config = dict(
    crop_scale_min=0.3,
    translate=0.06,
    avg_pool_shortcut=True,
    projector_hidden=1024,
    target_momentum=0.99,
    residual_init='scaled_by_depth',
    optimizer='adamw',
    beta2=0.95,
    lr_schedule='cosine',
)
Rows from block 4 of a small self-supervised image encoder, named by matrix and row number. Rows with one number belong to one channel. Each number is 500 + 50 x the weight over its row's rms, rounded and kept within 0 to 999. All counts start at 0. Numbers have three digits each.
After each channel's rows are labels from the 100 images, of 14976, where the channel reaches its highest value: "place" is the part of the image that holds the peak. Only what is clearly more common there than usual is listed. The data: photos of plants and fungi (iNaturalist). In brackets: how many of the 100, against the usual share in percent.
# convs0: first 3x3 conv (model.blocks.4.convs.0.weight, 96x96x3x3, standardized in use, each kernel summed), inputs 0-95
# convs1: second 3x3 conv (model.blocks.4.convs.1.weight, 96x96x3x3, standardized in use, transposed, each kernel summed), outputs 0-95

convs0.25:515540516562509582563555541536509581554473469551543358456491410513446413447458436476479452558488539510437478492474515584520463518476374474559538514455483506436531470483484525528497571502597549445548476473457502456536539534443500580467524624444596568513540476491467385486500511552494524533
convs1.25:515574463458545594466517519474509507552477452584543423499483470480420505516505493512519444437566572591473493404523397461461408511477486482483459546490493414527570496471419555419542499516610543442562462483516603509534491556467459428491532573482512467463550439410498466423429520500458409532
place: top left (40 vs 9.8)

convs0.82:494471512480573411531391531430515516492593521418497548411504539583501482547416470424544497512462497485546498474510491455593548505498510607582476479442529543597433530568524528513455530485526473427552502447429437573469445529445489460465592577417456493502460500432484493448566511466560418491
convs1.82:517501469594569493545509535567594502481499496563474503519435518513482516452498491505535512505400551535492498516522558626517493488430486469505461500506567561486537552621587475509503531495522492521469551498507532476501488484638613597451488501473558696502501472579505493530587458567475521498
place: centre (35 vs 14.1)

convs0.31:411530473501464556539543506440490421504495553487496567523469528494414520514573470560570526318524548443551455477543538500463479471502468452447462498472496499442459407495528484330468419481478526579467463493509474497501568479531528475605530537561513490552566554557575473495531564487553549561
convs1.31:535495579532562489513516410486511484501471440557402447582464525404529533542473415576519485481547533475415544478452433455504463487494493498459474467545533481522524425487451508496604481436519533520437515445509547475563460540490491504411584570572556448490590425404452477548370455523454492419
place: top left (41 vs 9.8)

convs0.88:501424548551478539507525446563530497470490526519488426521430483496427450503500521490533495535581465474569440477514526528429498449488493480544464532402534472638575539513489432484536504465457509448504500479443524507455425539464449385440636483450460426478504553485512491500558636520655491525
convs1.88:510440529488477502468441523493563557517531465509404551515498521483526392436486551557536560446468490448475483453580432553443547519516446488534505510364430442446463409459526437331457437584506535427479545537449508399522543522538531499513497475474495538535515552497539521574540516438512497598
place: top right (58 vs 9.8)

convs0.54:503486474517454561586545500500535584456517535482524467541484424480447496496551548520520548563464558466480549499494509535482495424497372468471504444579472559546543500466457427517559538544561592444537540487535516503476539505492417485471533517477495492520559547551551505468569704508651573520
convs1.54:580505535584506485517401532521595491483556546491508451608403537434409396418492529530494510481542468496547515519509544515510508497430482510444427528465486540524527527533482546395557561600565509475528546435476511470534544501434400470503525512527404452515531580514547577516560561509552544596
place: top left (38 vs 9.8)

convs0.39:480531487465470567565565525448509627509506502439518478489488428513440443503591458468508537536553543441466559454458521573483510422534360432480469469507456560521513485493441391565503549479542531476556512469472505547528506510496430487499476547455490505534540581562556487512522657485644518554
convs1.39:604634529576447534510492525493522425556544525510552488606475485453426421515497530575478497528521558528539518464552489505430435532438500479451425520454503436511562497426486553484543580545570496494551524399534515474570553452452399454477553502517449434533534614506467603528490518511533499558
place: top left (40 vs 9.8)

convs0.46:521544495494516540565484598455496557513520394543395463545483489503460451451569390413547486555523448541448547485469386478472426520515483460471505454492419577490554535506468456522513576535567463576513519570453496471484551444549617486557468591545570508525481538599492539550516573474498546469
convs1.46:476432508482471637527635488415545489540408544545538498472491527456491486556554543451535499558447433545611564559540538548478441419499517483563480548534524460520481504499457582504419458484448580466498404520584432509534545559459474470530481524469548464550468586444502564438458543474538452485
place: top right (27 vs 9.8)

convs0.78:493470495455511470485448553543566521438594552450526519555595475497531391419501524505540523509487574492409477511468506466457534460512399499460481453470466556520474508471413470464500532514595545469519523558464496480451541530462427433469487445480507505489556581577598558585622574507611587501
convs1.78:481495506511516459516497577420503529453453469538527462516466488505432535445520557535548494425376521529487515451538563559533486467506552595574488480513547510540545565589478508465490566549514561432502561430543532480576425601570589490482533552525513578536499629465591562562509475566591476534
place: centre (35 vs 14.1)

convs0.45:475568446486565505444469577445514500526564473552445521492530502629489534496483466474522495535462492470546516449600463556495476422521486525514491518490569544442564455446564546542478533534425514573496525604449412581434574512586565427547478536542645543478515535523536440515416446486576483517
convs1.45:513538500515484538498565507401505457488461521549498508461533548530488604472571544547428488493391402529545508534545486532511504539510548525526498530517499449542572566404432573511511527493545478494563468437544612551580508582554557460578530583546595558572526598493538518543517577430560457528
place: top right (29 vs 9.8)

convs0.90:469536488444565489486476491437479473556561462507494518420495640602500578520439549477467478495470480434574527440500533536521505515582660486529494520502527548625568502569559564507469471491415443542535483512434454500481510504552496544532514529443503520487450440435395464452422414482490443533
convs1.90:559618526534583508522532508472618444480482501508467428349525545553463612589532557545578570449465441545552560532559494554545434519503553498552497575447545480492535536515467516557559439490481557572525482434536559580496416456503477517532519545495557522534580485505551480552494506525458498471
place: top right (30 vs 9.8)

convs0.17:521471515470510532487563520444428530501498399472537498561581401518568517495390418463487446590514368519487542508335468498549518552557456480529485556527539430553459483509558552515474545504554556565479460436540435528543466590473526522559492508454533499443495496582561504491527413520540491547
convs1.17:492522559541535440515394504469536538486567447571449484501451403451543541527404453457471497391441418538487546552412494535473472554470448463497481565508505551513532503488480518431532529492430488589392448489498482544469569470462489483496522546488563496536519449580531564501579481654461604501
place: centre (43 vs 14.1)

convs0.74:435543504462493498552558554506460535554530471470538502518500499457468511507493500487407468537582536538606477503473470512391431497564509345465400497408465478553575525364445432517546570546435426521568525461448529465422534499451470544507563535451485491460560497506443399503492541457496479504
convs1.74:490452555553457396562522397484472565495500482385463539502511474495552445500508470446497477549540529480488488492510414532478487555431495490402428413498446518536455449441481478518555549383416431571497543535434467567458481464418403431446522486545441418455466492452472458487432501557477545431
place: top right (45 vs 9.8); bottom right (25 vs 9.8)

convs0.15:504456515545600534527559526502471515461436488538487445440498558587492527478629534453530505494509458506350461535430482439465449531554484448450467574454453543457547474538561511487465540534480460439477574543527493425622472556524557514578417567486554509499458506563434531577458489433439448547
convs1.15:591445477547549623570612547509510436551376427599535458529539509454563587476498541562499466556508496531540533414463502519527463504457540484517449483575523502510536520469461565498546476476553494484444415454571501429536665512528531493481538522523547465513440547485540542454503437499514466450
place: bottom centre (36 vs 11.7); bottom right (26 vs 9.8)

convs0.62:501537534461514463461474562506499438421577525560472476503535507619493495560544506627464578467391556454524615460527580528511416462450560449496488473518520561493570438469515442534469456537459480427587542510514534601472507465461545462497585540464540530488583454453476445463426457511484520421
convs1.62:554481523454486584533559519466473461440493453486503542435535466567488460522579458437474517526543516485549471476654452453442527528448596613448442560425489446542494571456495521587549512553535455497518506494488582471565444494455465488537546535463458500526429513369438512506379530523567462487
place: top right (45 vs 9.8)

convs0.52:501444424536531486527496555462580459501620529476470446468515501522558431502507547421474542468596574449411478396504483480500546549496400489410501498488391504493495452500580485492535543546478470618582471456454550512487510518508499525510467469591451519424561451510479467561444479472442558375
convs1.52:566551455537448590550647454555480428526454500429534417482497496491437487618535514438560467552478464449544458493521556535473475466494524518527477533498528492524491534536504547557416555483460508486573530534512392500447506533437454465602378427546448476520448529469506470474446514387521420474
place: centre (42 vs 14.1)

convs0.34:484545541473477527510526531457455557500501555559446509493387564450457472535630522591525475526488531576560477478525507572483568468537495546533538526438469541454573542518433503490476444533518418548430533508495586453541531334587538443583442492615529524542555548464452517540451517519472510528
convs1.34:516487511535470511526478500447539399524451519492522471577541623431498556474567561574414537572391423531557566468528519474524534547471577484421454454571513558533551572484521560580598516502535486523591488441583578539575579490548507480507527539483556471541472500506452528551527564492569534485
place: bottom left (68 vs 9.8)

convs0.11:510551434437514558551501647317463465535645543563502551519541561549564470489527494524522521457529496551500478432453447486467446463473489531470499481454486544479488463522482493496512465602484494532482523453444582503449493495506538423499461406498506499434607538501548409486423460526555539480
convs1.11:469523441422470493463540529519453487392510593539532608524524487569509515567551438529481472543543535470478505556481542439551501459582537531617582485543542527476476484518524585567504507438415582553517579560584532592549488457470470547502451467458463460507590575525529490437509507421548581461
place: top right (27 vs 9.8)

convs0.76:377509486405564509538566467548527550544458477491520533431455534546441461514513475505542467577391494512534501478433439556473472396452502520615482412433469519569538533533454478518495538506519454393540575463517488515494586531494481504429570506505487476560439556471421520424542537619505554456
convs1.76:540545539551584429579420503599574469484506444514484550505395551477513483457515462527489561520526514469493501525529393489482465486424490435354424608489533537528540481517552411545546480537508522399520550517471491423555442447506494601551514514439444535439492505521473543492490487524535413578
place: bottom right (26 vs 9.8)

convs0.72:524498481491572514559540544511496533513550465450480452542570464549568557483375397487551478493512442455370466529454460487507554531418532506519600446462537438545509519575592528479483603526540553441522545455466531511492465627434534490454534524530455449471557505535613471473535456513547566452
convs1.72:505457543498479395488437578451470573468544488597478439558471489476486464467492528447453464432489534470512521470474469479560509501501452569446472455464486457555553510466422453484546615569541494448473578478493617542512462465469475482438567553454452502542504480337539536533371522603513527481
place: top right (32 vs 9.8)

convs0.9:457466473412483587489589579492528487484528459512487422570522541474493521526512494504481477517651476496489422463556450539438463553478588442546611476459467443519533503470493527427462450551509503527506482437454553434369469608505502527482575398496431409496534515474441539529558508461476550454
convs1.9:456552513383382513500569499431463440501536546461503504426515531537425452577553507515546491556542580477504488397464476522436464474508473508534487505452484453512523522482494509491574483445442545486533522553517447591540539506411391429519522496498399407556510505391459493561376546470524460548
place: top centre (29 vs 11.7)

convs0.87:519536484513577520529513549476481570494531426480465493426536567593580578457436433430451444618537401459518510587496455454447477546524621501560505485464549492537575539507590551563506544518430464496505549461459447460471478598554521542486523549420498548533514483479455498434459404494500444536
convs1.87:499543547489622503433499515494585576506495485545464416422513535532470599505468482548491517381581521511493528450430452485521430533572533488528561541502588491530595490538396508438589485472456563554467560482512525490554492525482455453463533547429444425506561411500584489518538476583442451486
place: top right (32 vs 9.8)

convs0.69:495507502428481465431415592447479503497559549510420495538441571597531540459567506483501500531398469494534563554543560520500477419481495583460455520530481555440532434512489379521441556515470470522510508490377568510566508430473598478497537517543468582514614562515568455500498530485582454525
convs1.69:537473553463521514477478515458538562399475446535496425534523470503454440563542517409480571482460449570584564486525500478584544560495573567553492518470442614534489521542583544517552515536500465472492475378516571529488517620481495487595508543568565505528488548479515479585487564478627551524
place: top right (69 vs 9.8)

convs0.1:509480464402527519477492559409486538428565449513490516446548565570589461518441499527462475487607452420512439477578477505549530569608565509544580509487512477442460494547516537517473432555521536572454505523536489455379544550534540461501563503443484511511512376412411542511461404510485501490
convs1.1:522522548516476552521593488485476467497472488528468431491460508512377457514519483566488470497534552538497488459472450458352405449449503451418426534499517460547591589474459497459505508425426502492517526477474515456533483600496493446547498583419556501555512456384446523515420518509519350489
place: top left (30 vs 9.8)

convs0.79:535444546529510462521538368579498495548372495533552430492508496438451507469359464550505471462556529530461492434452430509439582482450487411510513522483470477539519493425458466492583481467540474434507503507475515455441571488460424551439639522452522444503419474501457508558499467578430541492
convs1.79:431367496461442467491489479425440577556536428472457614487468459484547503413462470450487452472481470398452460497517458456471570500510540556461509461463494531475424438560555470445507483577560534467462502566460532475481432456424435518454521420520410444448355514457493462466452459515494466481
place: top right (41 vs 9.8); top left (35 vs 9.8)

convs0.20:526532419492587466514457444438527535472456396542517523297514546543453386504532453450505483509544569520481493463479486471553570504551436546557487458484411519393467500504452505482534510494610440542463550521528474530524517451526518499495477583541532542504416495537416534470472495564405502508
convs1.20:454487421517444522546532539496426467559380455503561518519513445369559510448481568531514403527577546479498500414478544517484490507451455454518470447564539589460454492538566507515490450542626532463513463481503453367516525464554553495490524390504520544400487468538513504537527444498449482412
place: top left (29 vs 9.8); top right (27 vs 9.8)

convs0.33:489573510497496556508503561435483534562504456511569441554506360462508474449501409500550477531513509518424494499439526606503500450500329499514555505563502508492482474483504457444482550499575609514511497485522516484619543522484483522523362464529511515453567543582599510484556490592533528518
convs1.33:485518531456492502448371511442481532521511486554427473559484490428561527510491504531527534415464530511558503469563473504501451519466459531477450553486528468532520484414415456412494504596496546518491533501486561581440448444343367413515548486447396432543518460414513518533483543532501464576
place: top left (28 vs 9.8)

convs0.67:451546509406558446460497544511587512538501581580486516528493639573496608501516581512462513562509512532542450487498490601489430423539508499560492529437426492460552528539472559482534424534483431469435512508503546499493485503483608437463579488571492529509494557454412470446386449572497530541
convs1.67:483509540453516499481478521429472499532528531518437530543547568537563586536509454473536539493449484520555522450511468513589527552442578516437423571429534485576508472471451482522490556566506451514570576518445545570502444512370394468538548517485411427519504515381510487523412568435584482586
place: bottom right (28 vs 9.8)

convs0.59:487462505537430518579549538445470560501547566518486539515423413384477526528605539541518566503440554476458559503505514548513528424452473472414522457545485581561558489597478403546506582535521498466527517520488552549582507398487426464528422458495520510527497549572551512482553620497553564496
convs1.59:462521468467509509472449523454451504514529588528493536607508609465555414532538482540559520515435457566590602521570504474540487452492511527496497506500457412557518496475418478466474610549463446512525583478502520540452418526401412510527529456522429441486547575422456606560430512478522432498
place: bottom left (41 vs 9.8)

convs0.32:494523522486438519537543530538467542492493508514543508482535606465502514553638524552499524494526541526522474457572536490473505550511588483512560490484415530472515508465460570489459329548511423515459456477542582468567496399539544514534398479564470472572532528469394518542447557433382523557
convs1.32:464473525441451493577502459405503458567493456482535479517592560484531531493531524603447519568396469471536493454533510498581484516451578538486433443544477487488537507406424487561606455435455460431534451524519487525536589430478433438479524581480471392541414534495452511467520546523502596565
place: bottom centre (31 vs 11.7); bottom right (25 vs 9.8)

convs0.93:525508504454625510549522519512501478466567436471482546501561569599502569455375455514494501451528506439363552511376516503480468465507564442450539507530498518554569506538596538558559589531517515450515557462452460490457551588552485529498532541458509539523520461584530504413487408491568537498
convs1.93:648565564592583499497499519517552444487494515570527504368481463565526575550467557555512502438484490422485482504393511526507484551549509522571537535434468437530589515460446508534592608476560472464539490494526598530600507493475497535530561522476473479553560569492527517543497505572549461503
place: top right (31 vs 9.8); middle right (29 vs 11.7)