Weights of a small self-supervised image encoder: 12300 steps.
Rows from block 3, named by matrix and row number. Rows with one number belong to one channel. Each number is 200 + 20 x the weight over its row's rms, rounded and kept within 0 to 999. All counts start at 0. After the name is the row's rms in percent of the matrix's.
# convs0: first 3x3 conv (model.blocks.3.convs.0.weight, 96x96x3x3, standardized in use), inputs 72-95, a 3x3 kernel for each
# convs1: second 3x3 conv (model.blocks.3.convs.1.weight, 96x96x3x3, standardized in use, transposed), outputs 72-95, a 3x3 kernel for each
convs0.15,099,230,184,208,205,192,206,228,218,226,215,208,189,200,196,200,208,190,197,168,174,188,177,181,178,200,178,185,189,184,230,185,205,207,197,208,200,236,186,182,203,146,173,194,181,212,214,195,239,194,194,249,224,231,240,191,170,179,176,199,185,169,217,181,214,181,209,188,216,214,203,242,212,180,153,193,157,223,216,187,223,184,198,179,189,190,202,204,194,209,223,179,175,205,183,202,213,207,214,221,229,201,212,206,175,203,217,193,212,179,158,195,182,191,196,201,196,192,170,169,199,148,240,222,184,228,188,180,148,185,166,175,190,185,207,213,192,160,200,178,188,195,185,180,191,181,189,185,177,154,179,167,145,175,223,178,191,169,193,203,170,212,197,182,199,235,188,199,210,207,189,192,172,197,197,193,215,186,210,223,203,228,213,207,222,211,194,227,225,191,196,175,204,173,219,241,175,224,217,168,157,172,192,219,194,202,211,187,190,182,202,169,175,208,195,195,207
convs1.15,104,216,193,182,204,159,180,156,173,210,225,220,242,203,176,220,181,189,206,184,234,211,233,249,205,219,202,178,190,198,207,200,226,221,209,223,201,196,193,211,164,176,189,189,191,203,209,215,186,186,178,188,161,187,188,191,186,189,195,202,182,196,195,183,223,191,195,200,187,226,193,224,249,217,221,152,225,231,169,196,230,193,213,200,211,205,231,246,219,252,244,178,187,190,182,189,183,183,184,179,194,209,221,200,202,219,176,206,203,205,192,191,195,189,177,185,167,189,238,230,201,235,229,179,222,204,205,222,225,212,177,189,182,188,181,184,202,199,229,183,187,209,193,183,209,194,214,214,205,227,225,198,218,226,202,211,229,202,198,233,224,205,237,194,190,212,183,202,212,201,196,205,232,191,199,194,193,199,224,217,210,198,210,219,210,215,216,201,184,205,210,186,193,186,203,197,179,214,194,183,190,180,176,171,186,178,195,184,216,208,201,210,196,201,180,193,183
convs0.16,099,202,223,216,205,191,216,219,180,173,197,220,226,188,187,229,179,146,210,212,219,202,219,186,175,204,180,187,186,225,259,211,205,217,226,181,173,176,194,213,190,200,209,215,191,193,181,208,207,225,207,201,222,205,201,155,186,230,181,192,208,223,202,166,195,209,224,188,211,210,223,192,184,212,202,219,218,198,195,217,211,188,229,206,198,200,211,222,199,211,235,197,190,207,184,200,211,197,203,196,195,218,185,208,194,185,205,175,195,188,204,228,219,216,213,213,216,209,186,175,213,193,211,214,215,235,209,177,187,249,195,207,233,221,232,218,173,178,232,173,183,226,186,212,217,235,207,158,201,161,179,169,186,233,166,184,220,170,201,218,212,209,168,186,207,217,199,203,204,206,219,214,193,215,216,225,214,198,249,225,191,212,222,226,201,201,221,206,189,205,150,151,245,151,177,250,194,231,221,179,209,225,212,217,208,225,213,173,188,211,189,201,193,185,208,187,196
convs1.16,106,214,209,199,216,206,205,196,212,232,244,230,214,218,204,220,195,200,220,184,200,207,199,209,199,207,205,202,200,207,209,202,221,214,196,219,216,211,210,200,180,181,191,202,208,205,212,210,190,200,175,190,200,197,172,199,190,164,165,194,195,155,204,201,188,203,178,190,217,194,175,222,217,201,189,211,194,186,210,199,184,213,204,210,199,200,214,215,193,231,229,211,219,216,220,224,218,223,220,212,211,197,197,217,190,215,217,220,249,176,193,215,198,179,192,216,187,198,220,205,207,220,210,194,222,203,214,213,219,209,200,200,195,212,212,206,208,199,214,193,206,235,203,210,212,201,220,221,211,220,211,217,208,227,210,214,205,204,184,216,206,208,230,210,216,211,204,215,219,216,222,241,197,203,196,184,199,202,205,216,221,181,176,170,166,187,169,166,172,186,213,200,228,186,197,237,210,213,238,210,187,205,198,185,205,203,216,231,204,212,202,196,188,197,206,199,230
convs0.17,101,216,176,194,198,181,178,208,183,195,207,207,204,230,229,212,234,232,211,221,202,199,219,177,176,199,172,187,184,224,241,200,227,207,204,204,196,206,181,188,206,185,179,219,200,199,218,223,239,219,220,216,214,227,210,156,174,180,180,213,188,162,189,134,195,191,208,205,224,210,180,201,179,180,204,225,162,206,198,172,183,165,199,165,162,181,165,191,169,166,184,181,174,191,181,196,214,192,196,205,247,211,196,225,188,188,232,192,207,198,189,206,189,193,193,176,189,186,179,201,213,162,235,228,172,206,184,184,189,209,179,205,207,184,214,208,186,178,206,181,178,202,166,187,187,231,185,158,199,142,186,178,148,190,212,182,211,191,196,198,204,197,194,185,210,231,174,200,197,197,200,198,208,218,189,213,230,201,213,200,188,219,215,211,218,220,217,214,220,204,193,204,228,164,222,249,149,205,206,194,203,200,191,215,181,197,207,190,223,210,204,208,180,180,210,194,198
convs1.17,091,185,180,181,197,179,207,184,191,219,225,219,231,206,163,208,197,178,207,162,202,207,184,225,207,192,198,197,169,162,181,165,180,200,166,180,190,221,211,201,197,183,178,187,182,199,202,235,199,205,178,216,169,214,191,188,170,166,168,189,203,181,195,201,226,191,169,196,172,204,177,201,229,208,182,148,212,240,172,181,221,196,207,190,184,188,188,222,184,208,218,168,178,190,170,179,182,171,175,177,206,209,203,210,199,223,200,220,230,194,212,237,194,195,226,176,177,215,221,200,199,222,232,173,207,191,195,245,242,214,202,213,189,201,204,193,209,223,240,184,214,224,205,197,216,196,210,213,206,236,230,202,219,229,207,192,222,208,200,239,228,213,236,200,203,211,197,204,224,207,209,239,229,185,195,199,186,187,217,201,215,205,193,198,211,205,195,208,166,176,198,188,189,179,207,212,172,224,214,231,217,184,207,191,223,189,214,223,212,217,219,221,182,230,204,213,227
convs0.18,098,180,168,186,175,180,196,176,177,199,209,209,188,201,203,190,203,196,181,159,159,162,157,157,159,157,155,169,219,207,190,202,199,190,192,192,167,186,177,177,182,177,174,181,167,172,218,214,200,211,216,201,208,216,205,156,159,139,181,181,161,157,155,136,173,178,161,201,210,195,179,189,180,198,193,196,204,200,191,184,198,188,169,178,175,179,185,183,165,177,173,165,176,168,172,176,173,180,178,169,207,212,210,206,212,210,209,209,215,200,201,200,197,204,204,199,210,220,248,237,232,234,237,230,213,225,220,194,189,171,198,197,181,188,191,194,199,196,187,195,203,195,190,200,212,182,203,208,185,191,193,188,187,196,207,189,203,213,197,197,199,188,196,207,213,208,215,214,210,216,215,231,210,195,177,231,212,205,214,211,218,163,175,190,171,183,197,177,187,199,238,234,220,241,243,238,217,227,236,217,204,208,218,207,209,207,211,210,216,218,206,214,219,211,216,217,215
convs1.18,071,176,164,161,191,178,167,173,167,162,211,227,229,214,224,231,223,227,232,170,184,181,181,190,188,176,174,169,161,168,168,171,182,178,172,181,174,210,209,202,213,207,200,211,211,206,199,208,217,190,201,226,188,191,216,188,205,211,195,209,213,189,201,203,210,206,204,212,216,217,222,219,216,168,179,145,196,204,189,169,179,166,201,204,211,210,217,222,212,216,216,175,172,171,168,166,171,159,163,172,210,208,203,226,227,221,223,224,222,218,219,235,202,202,220,199,195,200,204,186,170,211,180,173,192,172,161,198,195,213,202,194,209,198,189,191,214,218,215,215,218,222,215,213,214,157,164,175,156,163,170,166,166,173,198,204,221,192,214,235,192,228,228,182,181,188,196,203,215,211,222,222,183,192,197,199,193,192,208,210,207,198,188,184,206,199,188,202,203,200,185,187,185,203,207,203,178,183,183,223,212,213,229,212,214,228,218,207,202,212,216,204,223,219,201,217,213
convs0.19,100,199,195,207,173,170,187,173,171,181,193,232,237,220,238,235,195,222,221,224,224,216,197,191,191,191,179,182,198,231,255,207,215,224,189,188,201,202,204,217,211,207,223,183,198,208,231,251,251,198,216,219,187,191,199,184,194,194,208,221,219,201,214,203,177,183,202,195,211,223,173,195,199,198,221,215,186,198,190,200,191,184,181,179,185,183,190,201,188,202,206,198,203,218,198,205,216,195,192,206,201,212,222,187,185,207,179,192,197,208,211,191,180,187,179,180,195,193,201,226,207,195,214,195,191,196,197,227,243,209,206,221,210,192,201,194,209,217,188,203,207,190,211,212,205,184,194,200,171,179,181,170,191,179,193,172,180,223,218,204,230,207,204,219,213,188,196,198,184,206,209,200,232,245,203,213,231,221,186,189,179,187,186,198,182,180,181,186,189,191,206,225,198,210,211,200,225,228,221,208,229,210,196,206,193,196,200,199,220,226,221,194,204,213,189,195,206
convs1.19,097,202,198,208,212,182,200,207,195,225,217,227,235,197,213,227,194,216,224,194,211,217,198,221,215,212,226,213,196,201,204,190,203,213,186,211,220,219,229,248,226,232,245,195,189,222,207,218,192,227,213,185,197,188,179,149,152,151,182,203,202,213,225,205,226,215,211,244,237,239,234,248,257,204,212,182,213,209,203,245,244,222,214,209,214,219,221,227,231,236,234,202,205,205,208,209,207,205,201,201,213,218,223,222,218,216,217,217,225,230,232,222,229,239,229,185,203,197,210,209,210,207,209,203,218,192,165,254,269,262,234,246,255,201,216,225,231,238,240,203,216,228,183,194,216,197,202,200,210,220,214,211,222,224,221,210,213,207,211,220,220,214,222,200,194,206,196,194,211,181,182,197,206,199,210,212,206,208,195,196,213,185,197,210,197,207,220,204,201,200,187,191,178,209,209,208,212,200,190,212,217,197,222,209,216,233,232,237,232,225,213,228,211,189,217,211,187
convs0.20,102,206,192,197,208,194,207,206,179,198,206,223,226,219,227,223,225,228,218,223,208,233,215,199,220,216,195,208,195,223,227,210,222,226,207,212,216,203,219,212,209,212,221,210,200,207,206,207,201,209,209,207,190,178,190,163,176,152,175,188,176,174,175,155,175,190,214,167,193,222,178,202,219,173,168,189,171,173,200,173,151,173,185,182,195,198,196,209,192,200,208,181,202,232,181,203,230,193,212,231,209,217,212,211,207,212,203,199,212,200,157,173,198,148,167,176,142,161,150,157,174,135,164,190,136,162,178,156,167,186,158,164,185,161,147,175,191,153,180,200,170,178,190,159,170,184,196,213,176,182,216,178,182,211,209,196,162,237,203,162,229,190,154,191,177,190,204,176,182,200,187,183,141,170,173,152,167,179,154,171,171,190,196,203,205,196,207,205,196,197,170,179,179,175,199,204,165,180,188,163,166,174,177,171,184,172,163,181,211,209,197,209,205,201,202,186,198
convs1.20,094,157,181,196,164,175,183,175,178,179,214,198,207,209,197,203,210,194,205,177,173,177,183,184,187,171,182,193,167,171,182,160,177,186,165,181,189,203,207,207,191,204,203,195,206,211,190,215,201,186,213,195,197,207,203,229,189,186,220,190,195,216,187,191,200,214,195,191,223,211,187,214,199,179,184,179,195,187,176,192,178,184,158,166,181,159,179,185,166,177,182,172,177,180,169,178,187,176,186,193,162,180,190,169,180,193,176,185,201,182,203,216,194,214,228,187,217,231,178,163,164,189,174,178,203,198,187,214,220,228,197,216,229,218,235,238,210,231,240,204,228,240,222,244,253,208,198,195,199,203,200,212,214,207,214,213,211,242,240,213,222,231,217,205,212,198,191,193,193,197,198,209,216,200,187,206,195,178,197,205,185,196,199,209,205,185,185,204,175,178,194,208,199,194,209,194,199,196,179,195,178,166,194,187,171,185,193,184,199,198,187,200,200,194,201,200,200
convs0.21,099,199,197,200,197,176,209,199,194,214,225,199,196,224,216,198,219,216,199,183,186,211,188,192,211,192,203,211,209,193,216,184,229,239,188,236,229,209,209,172,207,187,170,213,186,186,202,212,230,201,204,251,211,205,254,204,192,169,195,208,196,154,209,200,229,204,203,227,200,211,197,224,224,201,165,189,176,199,248,157,227,247,221,208,200,234,204,183,226,215,201,194,193,202,206,192,202,211,218,224,208,195,209,212,202,202,206,207,205,193,176,202,176,158,217,179,185,209,225,158,173,170,194,229,159,222,218,221,187,184,203,172,197,197,179,195,213,187,194,181,163,206,199,190,191,174,180,178,191,181,193,184,156,180,243,209,151,224,191,164,189,183,193,198,205,218,184,200,216,200,201,201,194,186,211,184,209,214,198,209,212,212,198,193,220,192,206,217,207,209,235,200,172,200,189,212,165,189,199,203,180,177,174,192,225,178,212,227,183,195,203,176,201,205,186,194,203
convs1.21,113,186,165,191,179,166,195,183,206,193,216,194,231,192,189,226,203,217,221,244,253,223,247,230,212,204,198,192,188,208,233,221,241,236,226,231,223,190,194,197,187,175,187,196,195,192,205,197,205,179,193,221,183,202,213,213,201,176,208,200,158,193,174,138,199,199,218,191,228,250,216,231,219,204,200,172,229,222,211,235,217,199,199,229,248,226,266,269,247,261,234,206,215,202,217,214,194,209,204,200,187,187,205,186,194,208,184,199,195,194,202,211,191,186,228,193,203,230,209,228,188,211,203,197,204,199,218,219,213,207,202,183,205,192,191,208,209,204,214,192,182,212,190,204,203,226,226,223,225,223,225,200,205,215,227,226,228,238,214,212,217,188,186,233,233,221,225,207,215,226,213,209,198,197,198,193,200,208,224,201,208,185,171,202,208,172,189,199,169,178,200,188,196,181,201,193,207,215,172,160,160,192,175,184,176,198,198,173,218,198,212,207,191,219,194,201,209
convs0.22,100,196,198,203,191,199,207,172,187,189,211,213,194,223,220,205,224,229,213,189,194,193,177,188,181,169,162,161,208,234,218,215,219,196,195,189,173,181,181,198,188,198,206,172,178,178,188,188,190,187,191,199,196,190,208,206,219,206,210,218,222,182,204,203,209,226,211,195,213,222,169,189,189,218,237,259,190,212,228,170,187,202,181,183,190,193,189,202,208,209,206,199,199,197,192,185,189,191,180,180,181,177,162,193,186,179,190,203,189,183,185,206,178,197,212,194,209,217,217,230,228,200,218,213,179,193,199,188,208,208,188,214,213,185,199,197,200,199,217,203,209,233,228,241,242,181,202,209,189,200,203,174,180,174,192,198,195,207,211,213,220,231,229,174,173,186,185,195,200,202,214,213,180,212,206,174,213,202,144,170,159,210,207,219,224,205,222,210,204,196,205,222,221,209,227,229,242,261,247,203,201,212,187,200,196,177,185,188,182,181,161,190,187,189,209,217,227
convs1.22,101,179,181,187,193,191,196,203,200,210,217,212,206,207,201,200,206,199,199,195,180,179,194,187,186,191,186,184,190,174,176,192,174,182,181,168,180,204,188,190,202,179,187,200,182,189,201,204,209,197,191,198,187,180,197,203,200,203,208,213,217,206,210,218,217,216,202,217,232,225,202,228,226,171,169,172,192,203,195,201,212,211,210,205,203,220,219,222,219,219,217,173,163,169,167,162,173,167,166,172,215,215,219,214,210,215,211,204,226,199,206,211,190,200,199,164,181,180,175,172,192,185,180,181,187,177,183,212,208,196,191,184,176,188,190,185,201,197,186,194,186,180,197,190,188,181,182,184,181,179,179,175,173,175,188,188,183,210,221,210,213,234,222,178,183,172,180,181,175,178,182,173,209,210,201,184,176,177,172,171,172,236,232,221,249,254,251,254,264,258,175,179,151,181,186,162,176,194,172,195,184,168,204,201,185,206,212,199,214,219,212,212,201,193,202,192,192